Rows from block 11 of the encoder of a small masked image model, named by matrix and row number. Rows with one number belong to one neuron. Each number is 128 + 24 x the weight over its row's rms, rounded and kept within 0 to 255. All counts start at 0. Numbers have three digits each.
After each neuron's rows are labels from the 100 images, of 14848, where the neuron reaches its highest value: "strongest on" is what is common among them. Only what is clearly more common there than usual is listed. The data: microscope photos of single blood and bone marrow cells.
# fc1: MLP up (encoder.blocks.11.mlp.fc1.weight, 768x192), inputs 0-191
# fc2: MLP down (encoder.blocks.11.mlp.fc2.weight, 192x768, transposed), outputs 0-191

fc1.97:117154121094096127142128128154106106134136146165155132161140122156147102115127132129110117133148113117143149107118146115144134113105131120114115133117141116096133109076038113125103144103148145129117119102148105115153126119104123156125139125119126135129170118122130130155130129138180142139117119134112137125136140110116102131124122115116135075168148074104136125151148115132137135133123129157133126141124157255083124119127113102127133137125160143120145146127129124147139126136126096115152072113141107145142138117159141128124127129106144124117094138117153168133100136134125109131
fc2.97:157106138154157110091108118117150167114115103080106114100088128092122168125107114125127151121124162134118087162152124151102130125152133114143146127132111141160136123198186137108144107165107101109127144175112154146113133147138090097116123154115120135139093132149106137102117132123086128107139139131138104149134116139127168121117121146156121177107119188169117131131086124135112123115127128123135100104139097000172130139126143156130117117119106136126119107120122144106124108136119174136121144153135158125141127136119118111117138131149092135153159127148117078118158127115160157117
strongest on: smear: peripheral blood; cell type: segmented neutrophil

fc1.337:137169130131159179094140123127116150107164135121117140081134136129097140131115132150116119107093134115131157129110134141149116132110128139123126165143138149109124101148195110109141155150123104128132112093131146128119113136140143061127115139167115120128188130119129120095131138112120129110113144133121120120132119141146111161120134108139122138097117174151135115145126143091152132124126158140147102144114137000184133157116140145130120118123126128119121133108136126116126136127144101124073202123125124121115131099107106144130118129117125127140127120149125136118146122125104129131
fc2.337:116084108128072099174129129123117095149109095113142103161137129116131098123155141127150127153146123119130105125102127111083136155142131100153137067131118130149119185113071151152124109117112141139130117151132094133112143095112122221150123123104124143105101132114144135140127130129137101150128094098130145142114144144133140109143124154131130111177126097101115139114148097167114137136105106112094168099132137255076127103128140129136120141118133119145121112145139156136118111120131160135177096131118128141130136165155143133123123135119161120131126130109134144133085138151136147126
strongest on: cell type: eosinophil

fc1.124:149134124128120192144138113139122125153108161147093105176145114166131124130129114118118114142115147130156205118158134154145124103102136104123147112136139113098124142083035140159104133108109143128134139124115096085130163145119119129107150102117104118113207138128103130127143154132162127110132122146137109108117123110115110116111153096117148132161148093134140126148086099134023127121130144112132101130054150102099157138134129139113152097104169141133152187144144127140121120128127086126148094154140108141148168142157143120118141134128133120131123130125140122134107148140101135157
fc2.124:114116151139123083116118158112150143106108088095139135090093129072137145123114130127133145094151124123081050130113124130112134126150137155145113125109111105129174092153185123102174140154142117131127118124147150173140122098106114123128126172114164148150062109138151120130134105138119119123111122080138150147145126129133148123150129175150119141109128183133115114113163146134223133143122091138150129122183117154150100126104137140146106173174108123128108071137095153102139127120110179119135141103119138103133097132138135126136128133119119148123117130109127130113142119112176139081
strongest on: smear: peripheral blood

fc1.624:115126146131107072136125101124139140112076101114134104050112132101104112102134133143127161136066132140148124153096135118103144127148123147108126117128133120144150130150160126097155118124138128114127108138142153140149135095139142171170095118154154121133145135153143142148113121110089128092075114119135147160124108115129140124143114155111112116126121138097116122091121098127208124127133122116150153129172109255111118135157099107145090157131114135103104136135114141141146129144142137149150116190104130129124105117096143131137143125147132121114133135128123147124118122141157111119
fc2.624:152139107106155177116110135125101114140205181148131142191130129163142139136136128122151094121185125138132123104181131117153117143117119103136115138133112162124094111115118124133084114141145120116134139125101118109116078187148127086116162139097111135134124125118096126126151152134139139172188161159127094110138138148131117116095132106117117138122128115163136155160107156123075128103119137157097112136097137013160136119117148126106147086103154116145142117106129093136113131105116113139075100076131127135129151111138116111117103129125134132123145123131135102126148135107100130158
strongest on: smear: peripheral blood; cell type: segmented neutrophil

fc1.137:153162142110104130123098139121121117090159093130108129113156132134108124156124111128098121100144145125193034141088140121135144155109098124118124144127120116136129112190011151161138141121141132127109113080145187138105077142123186108166132133160141119133119121145111137130122161123085127155145126110112129135135135145109119116134116143135144135139119058102136138115107117138113147102120138138143137138128134213149122146118110098112114134157097127118130152137148077148162103121135074122126104162114147118127129140150135124116112132131131139113150130140128153144122127111100118142
fc2.137:101094114149145124137140131146149153180113140120144118143074132118142126116150133121155137155111122118085198127191123141119127113162133095131132127135150134128148150066214089090110128147093129138122142221130090134152172136124105150086117126108117163101159104117129113129118128108158144123146142158122107114101083128127140145100116098112096130113150187176106123142120127102144121149132110129128124117118124078123100118119132144147136117111135132149134098103120171111132153137114172126126073086140114165136116094090117170116127124129118115138118128143109122142119152112144110121
strongest on: cell type: erythroblast

fc1.506:143086112128108119148119127139161114188083141123131127155110125155148153128111117129116120134059146130169095114139124120126137129124129118143140124127135138134134145099148140165099100101113139104122147146111093097113156136124111169086134108150119150120014152126125131148128155133171121221187126120129167134124137122100140086137134141131141133150158015146129139142123110151044126130120114122144125124097133118121154124134158118119168122133149136124119131134133113135149135115097142107144106141147121114135147143128144150130128131130126122135112127104118111121131162161139123110
fc2.506:119171161126144138125145148119118151077151113136096150123126130109110124135119114128115145122195116148047170136124135142126123103119129146093121142130129094125147083147086113103172146141142124151126118103151172156165118112135120083143128130088146113150191118146131109127123078118102143031072138128124082133151140118129113144126159122120140149108097214107132102099144158102206133139128140126136109144156125136122111133117081143143099125141114136141161140145131142108115119134128110132144146111118145135126121128146127095130136124114116130126129126161131139132139128064123136139
strongest on: smear: peripheral blood; cell type: segmented neutrophil

fc1.639:126155096110111149110123103128124117143127133143138155079133159147103101108149137167130149144125097087100104119108114163169141138122136100125085128110161153146118174161088129076143157139137133127158176100130119162158133119121179126077123147101113132120150172123138126157156115151115103134156087134114144079158100164114120107180142133090113131143145101153089152101122168125096120119083113158126141190095109102129096111100114184152116104139156142129102133130143125143139109097101142120119143115134133150140071118122104154145081148131154128112139102106109100130135155146123164132
fc2.639:136156122117116077111139088139106114120152145090152138134155129147123141128133122130130113127094133131119109130099137125138128149159126132097118106126143109130100166148119138113152174142132150147131099103098083179196104136147112118155085129119131098088117134115139161146158112161093065181125135175121134125125138101127129129147139150141138063101140144131161138081129083156143127129165102142104150147071115118109073132135111187135124108113111116129136133099146088140127109115103157133099178115125132145137159118113133157157135129151091092138119127169135149141133153067163156127
strongest on: cell type: lymphocyte

fc1.271:108138110116124088107126148133120102072206118138162184185091146108124155123128138135107126116150116110117143144083125118129115153131126125149123148117138121134106113100141118129113101135111149130125122160137110182115099134143116104143123151067134146136130123121156089111126154156158131131162131126103126128157123127141127149132093121160122152139108142123129136131192120156208143140134110135098135133160186096140112103109131092130125132139107132128126049117116118086133122127139169129079145040145145135114119103181124142129087123115124146121134121140124179124117122133150106120
fc2.271:131123133144138143136146082122126132183071130105088073085145128146143096126123138127141124161100151132138129115140129130127132104109126130115152112125127154123122135155125135117135159126145123147125137084123139081122162132118145139122120108192115078120110147119094172142109086112114136114096113138125137134102135154126118122128143112122148094121149102127137112128083147101040126113131163110130128115104093154110137149139115159128140121112148141119132208140167152168119128144134097122169144238137111139120139164065106124125158125164133104123136129135131091136158133139108146121
strongest on: cell type: artefact

fc1.152:110120122137097109152119148145117117087143112130101158212128131118160126119135139124149136131183112130077165139123127137122117117138125129119114127133120123137118134147070115113121125104142146131117148139157131158153115117111148138141130139000148119136095116108126121141135089138162145058119118137128101131159138126125128136134130120107139114144124149095113160120167127113142129135146106149098117121184119225064130118137093141125121135125125129149111135134122132103110121142125151115188065098143139150145120133166144116117123123139134138119133141121150129147122112123151118150
fc2.152:154139136122175110102129092128152135172098144140162081055126126143110135127127129125110117117103138126205085125149137134139135132110119116130117133117115130116121126117194163128120147152148098114127115120104123100111135168140102109115117122255118129119148122126105150113132163147087128163148155127128147132097116122123139123124113129136115135114140105161134107158075131150101116116131154104156137139085133055194130151134162101116143142144131141103143105095100137135148128130136133138072162160120122110130116126095095132135130128158113141113133129129118121126139117141109125110
strongest on: smear: peripheral blood

fc1.540:143065125127116083131116113121162135181107137143138107067121146122110140109111138132132130125009161131111069123130119126120143128131128122138146127127118140148131140112138137124136119115115126094116144170118127146106139121138098123121134116131130157153000129128143140157113144115159119197177132117120159158131136122112158075143122167113143129140144065115129131126119145140149120130114129111169127126136147181086127121130133131126151164145098131097101142139133125122142127134124138120097114139146136106136119122102115139138138128136139142136128130127119120129133154161151128104
fc2.540:130197128123140170135148146152099116075168121125117162189128128152134124141134119127118132146255108146124190141140124121135124113119125124104122157131152116117118114134111110146118104137144113175131111081131147104152116157147136133115115131119121107101218124144113100121124095133100151073089145152120067108133125132126088155121141105131137126103108160139125119113136129110115131127145150147103119166124116102173127128140101122133108076103143148155159123113122105141104137106122123143142132110089137138126129133154137116138106125109138113119127124134124133134126132069103096165
strongest on: cell type: segmented neutrophil; smear: peripheral blood

fc1.580:120169135147125146123128107124132129159109091108125083055108134113108145119119131105122111122095139136147036157121118119127119147113097136121151131135114112144126127173171120161160130126146116105120129132110127117094124125122140123127141133099110129110161125155107165145136149131091132250130111099135079150119141144138140134122118118133128146130100064168134158102141083167191118098108122078133159118097138171198106110131120107142129153117099150117138150140150134137140128110130109119165141134100127120120127110126130122117124131163153128122174145108104138137116144127127116132
fc2.580:118092093110131139155155167136133116084170156128123167179135132159151107119110115122133163125146120122096209095130139145143148114126133116135123140123174146109113133081104122100092124155139143164126113127164137144150116148138116124134110131151137125140121125104136109128122113104166119024163137144127142123134099131119111130103160135113133124113141188102138092143100173069080122149153138163109102118148119084070135133135117166122112089155146094147114089104126121116129131148115135133101071127130098159134154119101136139128116128113129125116091130173148116117127121105122136101
strongest on: cell type: erythroblast

fc1.101:160151136126113122119114119131129121153186122137075113167148130149099137148115102122117136130137142130181057148156126132129132154118105108103118113134110121137123116107019138178131151114169140121118138106114166113124127141123153121143139152138143122131151132117103138128113150124067110126089127109132102117123119133124117123119099116119145129151104000121126149118123146166083142103134120125136138118117114162167121127138123116121116124147152139120125174174153118164146110115128074139107092120129135154138144141114110121120142133148137127134147131148133124134111129139141132161
fc2.101:092107127137116147146123154123157143108074087112172125101096131093163104123133141126132115136135109127074163115138127119114147110141136161127142158121169114118170156130195114072131112133094122132126130167149110145140139137122101156117130116116143142128129114146130132140151119116183139145177113155130147162134118130125136111136150128129111148118160255154128096148117102086169127145139149148133122116122137109092092134099125156126133140120114111142128087079103141080134147142129165114160072129126113128130105118133150146097109127100140140108118130112107131126134131110120098091
strongest on: cell type: erythroblast

fc1.444:116073147133121113165124143132158136192086124169136125184116141121093113110137145137095137133043107132086026129134131114090118106130126113147164125127115115121133145120172134116158108156128123129124096136144104155094118137112090128122132130176142132122110115144143153137156189114119144165188114100131133140131134117119165102131138142107139155143127128160123146129067160119153112119124097096157100138119182184072117129140111112107157137109105137100127138115155110106139109149123160135143130157113116105147127121106116142119126132125168120123146138112132121137112156113121114117
fc2.444:145179097132150138107136095135083115045173144114120140079123126125177148130107105126155133102212146132183225123137117120177148134118121134141105140122150149137110112120093128164106135128153114158128162129117150105154134117146169118129119133083102127150138137108102110147076062135132135108081156156123108121134133122123082150113127138138132116099144132102131107115161103130112132114125165158108141106140088101183144128142128130130115111146141149146133116138086146142110121107137086139086112110143137123126151110140134112143137123148105125121092124144128133118149135126131142145
strongest on: smear: peripheral blood; cell type: segmented neutrophil

fc1.465:102141133141114070130132096122148146152146109125181105076114133122120138144141127119126105147124124134122072131169118095130143132130115127134124137091132105154112142118020109085108145108149140127132123165127088088109150119139090184112144140098154150147111118142110120148119141145085108199135122125135108129116144145132157123151116133153114123136168207147119141132145103148118132130130123107100136110218118158097106112138136091117137140152091131117142095161127148138128137108112138146214113107123113117140128122151142152108151126130131144144139142102102134123131128131132118128
fc2.465:160106123115159164119089151139110132108133149146078141172137126163141127119094135128149149108146141142135183130101130161151126098121135137100152135135100135104128134134212138169133077161125134129123131095125167155144103121119142080149114124142101089104139135123146153122143120098170137061131149139124121119130111109128085139096120104113151130101075064124143115129097159095139121117148153137162130141065123099162162156129094135122130107106154130145130175096133092113129133148150118109054122163119117140127120115095116129158103126153126111121149126176146117130147111114136120140
strongest on: cell type: erythroblast

fc1.673:124090116147124154156155107128115104093153163106125150160149137153131167106154142159101100140117089100130176111116112109106135139139123142148136150092126200124126090123160114111129113127183127092119135152105129159134111121099105143120105139125083145104088092147086094123153130155172156170095087132111146111100119104150122142124110124149128126134125140103136135186121165083135085099100112129139135148164111118126142081113142162145118180116120122110118123118125103147127152139126116121175143183096107138119164150117168095096135101115118153141135159160171116115114110160103098126
fc2.673:138122143124147140098153127131112126086168119133123094175136127126192149106110131124180138120070159108103105134126131115138166136120117105156144161129117087105125133163207134129139150127132103121123130145125196136202125137133106133136116094185136125127147107122123164091150137118105105143141147130130143091130113139122146104118085145128140157099163139123116128121117117194103127118113082054130139110149106135117120105143073137092116123125179100137114101100110155113131103135143125119176076122128104121134152119149132145115132124111105130138121126150085157118143121109123148144
strongest on: cell type: segmented neutrophil

fc1.602:108105120138130077145119151119120111175137120135113151203122131138123166109093130112106112126093120138129172092161123126086109125136154130134147139130121131166118136118255132100146097134106145131123157148113156167114091150123121113115142148069110128149109134124163106119178132119089090131129097126122126136158121126148135132137131108138123129118117161145123117119166132089082114130124114131140128123154179120118122130148140105105139104126117115118115121107138106114118126107118133129162164108141125118132121129111116128145147135138155121105125127132091111120108152137120128135
fc2.602:128133136110153176108167103126127125094116166111148115073160128124139106132159121131138156118147132138120111151083129132170145124103112123147119123104137145078125111133000129169116151109143106138131110093134104094128185105122125146125118088167143121128132131129102147145072097184165173123107145137120140111093157140119097106120172166120133126140148084104131150130103142167156141119142142105096110140103090128124141110109123153143126144118145148151134154162121144134122152165117122136109144167114110102116142124147146122129135129097136116130110128129153137124143117114129125095
strongest on: cell type: segmented neutrophil

fc1.159:105085142122092149179123155121137082135153132152129092146106157168134138117095098125133152147152126123142147139061133143114140180095107166141109154139111118067112124117106157111132134130113132127097140133150117099143094149160137135116102100149124144102100123107122138126164156117122123132103115135166116084184086121111162158131137092094134118155172163091122152117123117142131123153113105093111133187151145087130119091103135117156159095128090103113163137158095139153164175109134116155105145116096131125141117136119138116089112136155137154147142129137065132150152120113144164104
fc2.159:129120134132121159159076095128100192107138123071103172119189133123130116117135141129078133157088111128148111123170132122144137116145117095093131137167147126129147125117132112141098121130152117137131134163155129144169116124111152125100117136117123113163191126138130114188131130139099073119092149075133150149129131127133150100145119198129115117122162115131106127157119111097174139115119152129056120115094193108095124122080141142154111123137135120121146137107090118114111124075116171130134107121149133082138141143144129097119145127126166142117105130124101131136169141124150132127
strongest on: cell type: lymphocyte

fc1.365:124161134119153143082150125109129131116148111121124124119099138132100155118134132142123116116088108113124155127150122127125128133117145146138145144113140144120130109133200127121156148152112130125125115104134165146151133123148111084123108147126120135146197131132155105097124139120096094114116120141095104126138120124150117146132112135155122158111113184127130095152146155142170129115117150109127125164129164004159110124106151115138112134127101131151113112088129128105134142117151123139000216101126123116109124104130118136142110128129122141140132122129101143130142116119110127096
fc2.365:108078109144090124158132127150108111149131151131125148134172127115124100125119118122140148155137138130113135118077121128121121122128127117150150110153131146139101150135064132148104107103105123153125138129116078107078130127116159180136137110139119112082089134096141132144111119132174147156116120115136175127114134145122132142126140139137125086147137073113148166084135107100088129134127104142116126095122120228089147117127128159127131110105137103101120141181160124156114127128119134111247137174138142140129125148115124130132150130102158084142110124123141123130104143168133152148
strongest on: cell type: artefact

fc1.463:107131121126145099125138140136145126140147113149159141076120126098098125119130158141115146101082088130079093134099128107131110127139136154141127175114138123143117129102137101062139095119102106113135111150107117169117113125135101105116131135119124145151201119142135114125145120148155123182165122118124139140135141148145139138134116152153105148098139188156122133140135115127237121145125121129120127127177187146114099122111138107132120151153042135135129082117101109115130141130124150125219169111129130119114109110081124133122142134109133118130112129111112143114108131115122099108
fc2.463:144130113126120132116128099133087127114138166106091121175138128167165129127129124127143118159167182130179186136139125137117144120119129084147155100128111150127107125156110143180085143136153137144128128099142130099122162120136160143140113135127115102112089131110121158145099109116111138082085137144124118122116119113125095137091141091128133096127119069103126108128115172119049128105135144114121148133102084111142155125150091147111145087087186136112124171126182146150110130136161113133049141166112116137130162101157121134149106130150132107123144127167138118135165110139132146141
strongest on: cell type: segmented neutrophil; smear: peripheral blood

fc1.678:141164191151128106124144164130127114139132082090099161098161138164121104138165140111134146144110112142116105125115118094125122114081113155110154141109109138123124119158139098081168122117117113120168070114116104162119150153107112141103131126081165116188117133154116143121136135140146143128126124147132118128132122099139106134083163138166132105109138132087129078102086158149077073130145155137151133179129123092121145096126109130123150160160140155110130075148139110138127110180103114103100144146164142109134135157133111107152111131110142157125078133156117087168140112149151114144
fc2.678:170113165123150149147132143139109146147137066136145167160164130136123080111146148131131100175112116149114099108088136111165119083114103152170120088148103091172144119118135121146101096107138120153130157104142106141173119133121105139150115129081156126108142131136116131139071129105175148124085155147137112107158120109131144137081122106157149145052136125108151102137133137159099121138145127122144136117138139123151159142143103127134162123108144142106079063136087120147116103105112160112168114113131148120145125124160091124141124127145094160121146130171127171139147128082108141096
strongest on: cell type: platelet; smear: peripheral blood; cell type: artefact

fc1.486:114118091130111219100111145117158106140127119150105163078159173131166097143120139120141119137164114139158208091155124119085136131133100141092134132120120135102113098127088136119123156195146142149152134109107164156119138107124118128164134070139131114114087119112122085120120090132150117149161141094089101111134116150115120142104127120124120135156101117140148117132100109130123113129152098109119172162134102114136132144142093121126106188111098143112154123126130086133130154138173139124113137128144118162122092134088176125100110143157160115133120119168154117138124112119164106144
fc2.486:113160121157130170063063127129135117093125125198143114093129130103113128125137154132080136168185168125139079102129133147118131125141137115095089133116138149110143155166146159101129108114153166103130118148140087150161114129097130141110106132187108119141135118121116095133149160087086108159148101157123082106119141128135107138103098131119140163159087159094114140151143122141142128135148127113134144140110157092110130153158169109139098151106081091106134157129146115127139139120145073123125129124100157155127134148108139169122114129140078117124103130161097114132136129159136155146
strongest on: cell type: eosinophil

fc1.103:133184127116150156094134106143151157149209132107122110058088116157114155158109113139121121097125131121167125097114147110148131135124113104129103156127141134145116116091229116114109134137113118129140095117124123111114118144147129121122103123212104145124147143123119113092106147143116144162143154117109131139134117165152137163113119103147118152073147080179112128166146123124112140131138142153122137129142097049188120163122133138150130133137114138140142083100124128137125121092136128129111165104101123121105138127083109153106110126123134109125137123146110138101135155132094139129
fc2.103:113091146130083111187104152106101117105078119153127143187160130105138097116133141134137121169104123126078118140112134145069131126159131136120167086142103119111160124176053114136137122122137132116132145146122141156129127091114128152143151122077147120137111122132131145148143122070139114104126082137137129102161136125129118103139151142121139107186104178091155110138118114129144128144095115098132125144121158169084141100147100118133136110106161136142142196151164138123132127175127120099152045162139117145133146130165142138125122131126140121116160133125143144154120141110152131140
strongest on: cell type: artefact

fc1.48:112101162145080068135146141089133163127143125161135174169112096098099138123094126116111124141148122095121155120148164126138145088138122122150134107141097141105113132139107104184110150150131112173145102145130095106140141137185138101175105138124133150059109124115169117119081118136133108126148084126146129115171090113106053107180138099108122169151123094114123156114153080146119125143083151112140109136103133114143123142132137164136173150109129159124158124166125129160146127177170140122109111133118113116116125139128128138151119123142136126121120150105153139105152127112130104169
fc2.48:111183122155090120150133119135166166126106139137102117135145127094151147123134102130139153112131110121130080132152116096131139156125130140096090092141106170083161106125158130124179146055147163128130119147055102129114099100114126109153140093093141143160156152107084138119104098122147139098139109125132139111144154145114135126133165177148141128145113131115146167085135122135123131138088178122155166106099099145116111130151155149154133095119113138147146119157109097144115163109127124141179114150144119088132135097086131129123148129180071113103116129107102154126100162142134142124
strongest on: cell type: segmented neutrophil

fc1.57:114110116167138107137124136127128132126090123097123115076105128106130142134110139120140142113087129145140098137133111117120122144146124144135146137134133158171130146126222119128154105146119115113134129143105141132088122125142131137119129116086117134132095130145110141122152104132116112161109118117159097143126130153147166138129155132135115135109112182179124146105137111139144114129134122103125119106142122000176132142139129136125142124129114121132116123148130137112117132121118146129255156104118146103121121143082124137138131126145140113132143125104100093116130142131154118121
fc2.57:146147148077133160126158120112121107130158150157121140188176126173136114116146141129137103135166128127113178108107130137136126118096132116115119128118110098068122113126069140137087150112158144146124104084163115112155139121124130130150116124161127106123147135106152120153134130133131140094151139130108161126124140104125068119130141119108153114136120067073142105149143172112128131134139151125120164151119145207092133129126121122128116122125147135121136135106144104139123136136139109143000116153111074141118147108165144128135114132123149142118117129159134160131124098120083127123
strongest on: cell type: platelet

fc1.193:117101138107105149098134103106103155124126177133100128108100126132149101139130152089077130124110111151164104114098138130128101108086114146091125110150090142118144138107108109108079092141135160116162133159141115152138125151160146190102135107119171090121118095142164181154154103141118098137102167102140126134100117142134129152167165156180089142115115120122148112109111117118169173115123104115134124153146132145093133150101095141144143124093120106143130136124107145120122158131175153163121133161188110136094144131120111121072145130120132111127106132130107175189099112124154154103
fc2.193:135134142172128156112133168164125137096138126111130123151157129102119098125114130130136091171084103137109123123184124124118186130122127113134128132113114112130149145118186145123136170145141153132127104124095144175146158094116124140182148131129127132143097157156084132078107159066125132133141094145127121115124141156127089141146102130145155137115141111138129169129167122136145126127082119081099108110111091123127083131140138179085123069188110132145117125166112122117161113153138100102142113129128106105123142098114142083122104130092153156127099131160067116133156121121113122165
strongest on: smear: peripheral blood; cell type: lymphocyte

fc1.703:170121097173159167136151146099091080107142127098119086158107154154129157118101157130107118138185130088120121156131114128122153136127092155117121158129106082100112106111108144141165106127116141119119152100166124158125135142133136131166159125135117131111118123155141140092137120102113131103093076130159113116128113073179133130140112204116122122089144139091091142145104101112129142177175099131129146121080142120103116137157086150152141104130111133144119197119109125167137121131163129112112136141167153160119091148111176140120121122103137086124135137117143138099110126115116107124
fc2.703:186064134174097154097117136125124142123167152110116114132123127130189114123124110131159138144116122127095129093116109140095134144093130157115096174147092144122138124129152128085143062143142121117129140136168130092119155076139140133117103105161121113122178121134132113106130159085167105105132145132123180150098152144129068136121145120154158109175151111120103165113118165103140139126121097127132127110114135119107100104189130081109166142157134108142140131087105157122133143102143174116152136104091111112119140153141110126129170129122161111116122128108090127163110126169114147131
strongest on: cell type: proerythroblast

fc1.218:082163132134121066134119129133132151144143101115125102056094128118152131146135135106133099112151140131131067136116119109125117148127101116139152145110145100138102126153176134129126124144134141137138111178144102139107112109122124185112132122079108138127202118163117152134132146148122140205184138112135085141110144145153160148138119124158121174127126165178113139106121098154116119115125113092120171126105128210148104118124119100129127153129049141114153101145127132125139124124123153137155136072101122120123126102141148130101121131143137132125169131110101121124104150131147113130
fc2.218:142087112122146182130158147123136106099138168148144158181160129163113118107100110132141167119090118134116193115141133150169147101139124145109114130128098147115165125095105112127124130152153142144130145091111159123158128155136128059128135117159126109132087137099122122137114117105142139066110127136129155115132121126126069132098143116086147090095151105100168104151095156072129120135140140138127114119154133050114143144154126139142136079136195130148121148115137114146139115141140087132097077181128102136120143145084103136153142132155126113115122128154147129134142126102110147131
strongest on: cell type: erythroblast