{"dataset": "microscope photos of single blood and bone marrow cells", "train_examples": 194171, "horizontal_flip": true, "encoder_norm": "layernorm", "encoder_layer_scale_init": 0.1, "encoder_positions": "learned", "norm_pix_loss": false, "max_steps": 7100, "lr_schedule": "wsd", "decay_fraction": 0.3}
Rows from block 10 of the encoder of a small masked image model, named by matrix and row number. Rows with one number belong to one neuron. Each number is 500 + 50 x the weight over its row's rms, rounded and kept within 0 to 999. All counts start at 0. Numbers have three digits each.
After each neuron's rows are labels from the 100 images, of 14848, where the neuron reaches its highest value: "responds to" is what is common among them. Only what is clearly more common there than usual is listed. The data: microscope photos of single blood and bone marrow cells.
# fc1: MLP up (encoder.blocks.10.mlp.fc1.weight, 768x192), inputs 0-63
# fc2: MLP down (encoder.blocks.10.mlp.fc2.weight, 192x768, transposed), outputs 0-63

fc1.22:605502402544507468535380421499542516432562530455529476450449465487509419399438419532504501599518530548502527540478583466414594531548513470479478559546529410506449516539509551512523493386466572
fc2.22:581432557439505471572413480460540559473591470403487463422549503513593468471513507569495530557514467443530566557446453563542659486482532479429410488480558514351556510553535447603489536546460473
responds to: smear: peripheral blood

fc1.725:471553473465474419459484505485522582581472468482496407384443516451496535594453531516517468520456483478622547518476515506530465546467473462468495468516556505451507482503577484383520466510462482
fc2.725:524418494555490565583520551484498443455535493539519602579524500531470466426493413528489541461477513488397426488545523468459497485573430477514409523462444553539546490446495480560484514471524476
responds to: smear: peripheral blood

fc1.209:495490509469496531496493492521469578544516553467624522326439524471469522520473507516475504483382471520532416488443534459500506549529472501542489520478488573483489457438662509571483459481500464
fc2.209:529528489517499463477512484477512440410501488537369484687619506524487492483429529538527508527600548482473614517526467592470484476455517534424549537556502466481516522580342451481490502569518520
responds to: cell type: segmented neutrophil

fc1.480:487512483480512607484488541534444498493523595537525618415501518467528424406514554447478553520504533542450524544378534491517498480482510572526498527491586524430543460368513435532546530494511473
fc2.480:525482514543494442489533468475543538509467472440467382602504501481440554561492484506496471515540491448535478561588462535464490566531509382561485492520390513545430504653430563499425532539420547
responds to: smear: peripheral blood; cell type: platelet

fc1.287:490514504499534539454477492566520600554581458529528416342482500493550432509514477473541480499556571498549688498604524451545521471470467458513444363503510536530445457289474563442522524531484511
fc2.287:507516495481449449530453558457553440460428563512505570625519497539457554451498548518431493504476444481478345505401499586441487440512519538466560623490462439458585523673547427547467470456521481
responds to: cell type: segmented neutrophil

fc1.431:531511518509506375473505404543515465587453605544555479606422542626509488481488459467466469480368577520503484502581497483469519447514549516527565446482462479555503501474506484509527550463536503
fc2.431:466453516489468632530505537529500478443496436443445594417552496386463514514474502496474593515594460514497545519391467548445460543485531568488524567536501531428494483558425455483486434488479471
responds to: cell type: artefact

fc1.479:507499522550531448512490476433458466616458559563425480580527510575557405532518541454494466479516528498367537506625537443424551439519488550513558500492466469458565561485485457485493527464562419
fc2.479:508498496447461563461477532554552542411524526430531520447509501488457579478458438550513561522479501523660493547400429575551490540516529447460468468469483512537449451501437525509504495515445559
responds to: cell type: artefact

fc1.315:499538481512484467477457471590546495503568489492458492537473422477535510548547476436532487450361507568547542415473504443532478590587509457530480486535537492500524353444540468525463443570416430
fc2.315:506562437446511443561374470507574541474422495522515467444547506484496530538420449510611497475579572491485587453542561438379437490454487463467566540591512467466512538418505470484445537565563461
responds to: cell type: segmented neutrophil

fc1.65:444510467534432568483487530441555542538519517512541514376464478454460509537447479506481512527428490465551273487411461506496467593526402465580480498439626557454448434397435486436448537521514520
fc2.65:523457544558540425520479478556413528478468481522462510619573499522536470516481557477491483453543462498474705547622550551468499454481509556480489494555376475532542492584577571568483468568452531
responds to: smear: peripheral blood

fc1.15:501539499513515569518455510548537450479483432556593416503499599586501529530586510449447420546573484532493430543566571421481469487452466455417431500516675497441472495466519445518529574555508455
fc2.15:547449478453419407517633538445581527518639501383447486490501499432579453416532559525533565473428505467562558457510529464511534508520481577527540489538333515500495416560534501555502489410486493
responds to: smear: peripheral blood; cell type: segmented neutrophil

fc1.386:588440525515483501543473502440561510588465529566438456623618497475445557516497473484512546427370403533412450529572541558468480498488466472472520568546440462524478500467440437437484455466389462
fc2.386:392526466500542512455512496536482502417492487454523522417415489560584453491498539467499423582584645469599546499441480455539500498517491525591473440443552553505543465506543580576514525528631485
responds to: cell type: segmented neutrophil

fc1.600:491498540503446403528502433486517501547506446557569572512480490496472480514464531537543448531624563495527633464457454529473605506556536480529502464505507553533461568484472471508472472592463407
fc2.600:563502556488501494477529449478554573487443596451482561544600503409516524462512542530461475467427444448443519494620503549448499502479493495431424466507510566408554409496580496523507596391532485
responds to: cell type: segmented neutrophil; smear: peripheral blood

fc1.563:400506438502463524475500506502555560402517485446488455338445490472423577557411509527492464581496541483591265565486448524485499552483416503567462472460586556450466490567551456471523465480503494
fc2.563:599459556525511473522526549526437506566480499568492585630574502492561434443458452494557604381453452483393697427551533505523455471525480515461470548525466523518570471429541466517455548550482522
responds to: smear: peripheral blood

fc1.475:474435485480466494542587495590564439398520581600503566547541496533596486434492524526519534507543420491440477426542468535465550460414416505481551498467452509534475535477516473405441518461525467
fc2.475:550436608582597596475437511509377552508522525462488534514555500470553518487509549496471468499468576483464518498497444466439475493581432419552501469637507472563520550510511513622529405514569473
responds to: cell type: segmented neutrophil; smear: peripheral blood

fc1.574:505541508503410420476466534497565417389526440507480364440532467479527563526492500524506556373501474492493556467603553528525491505464473526493506468553463544501517496600545465376508435498396530
fc2.574:490428476518610539561537478451492559562435524479471637549479497569464429459501499469489444637465578509494417538347466477481506475557481460558505531429517477482491438426496533595516550508614446
responds to: cell type: segmented neutrophil

fc1.469:441565460542431527525477468471527540587621496469554418436558516438502487451482540487562496485549490520527450510413527509468510516506481472539520447544564540484412463520290502384481481510473538
fc2.469:561406546499577452473535542467483452454338504520425573550455497521492508492505490478484546539466555473494484513648517544508469481497463451491492504519410490493573496440712513585480567526501473
responds to: smear: peripheral blood; cell type: segmented neutrophil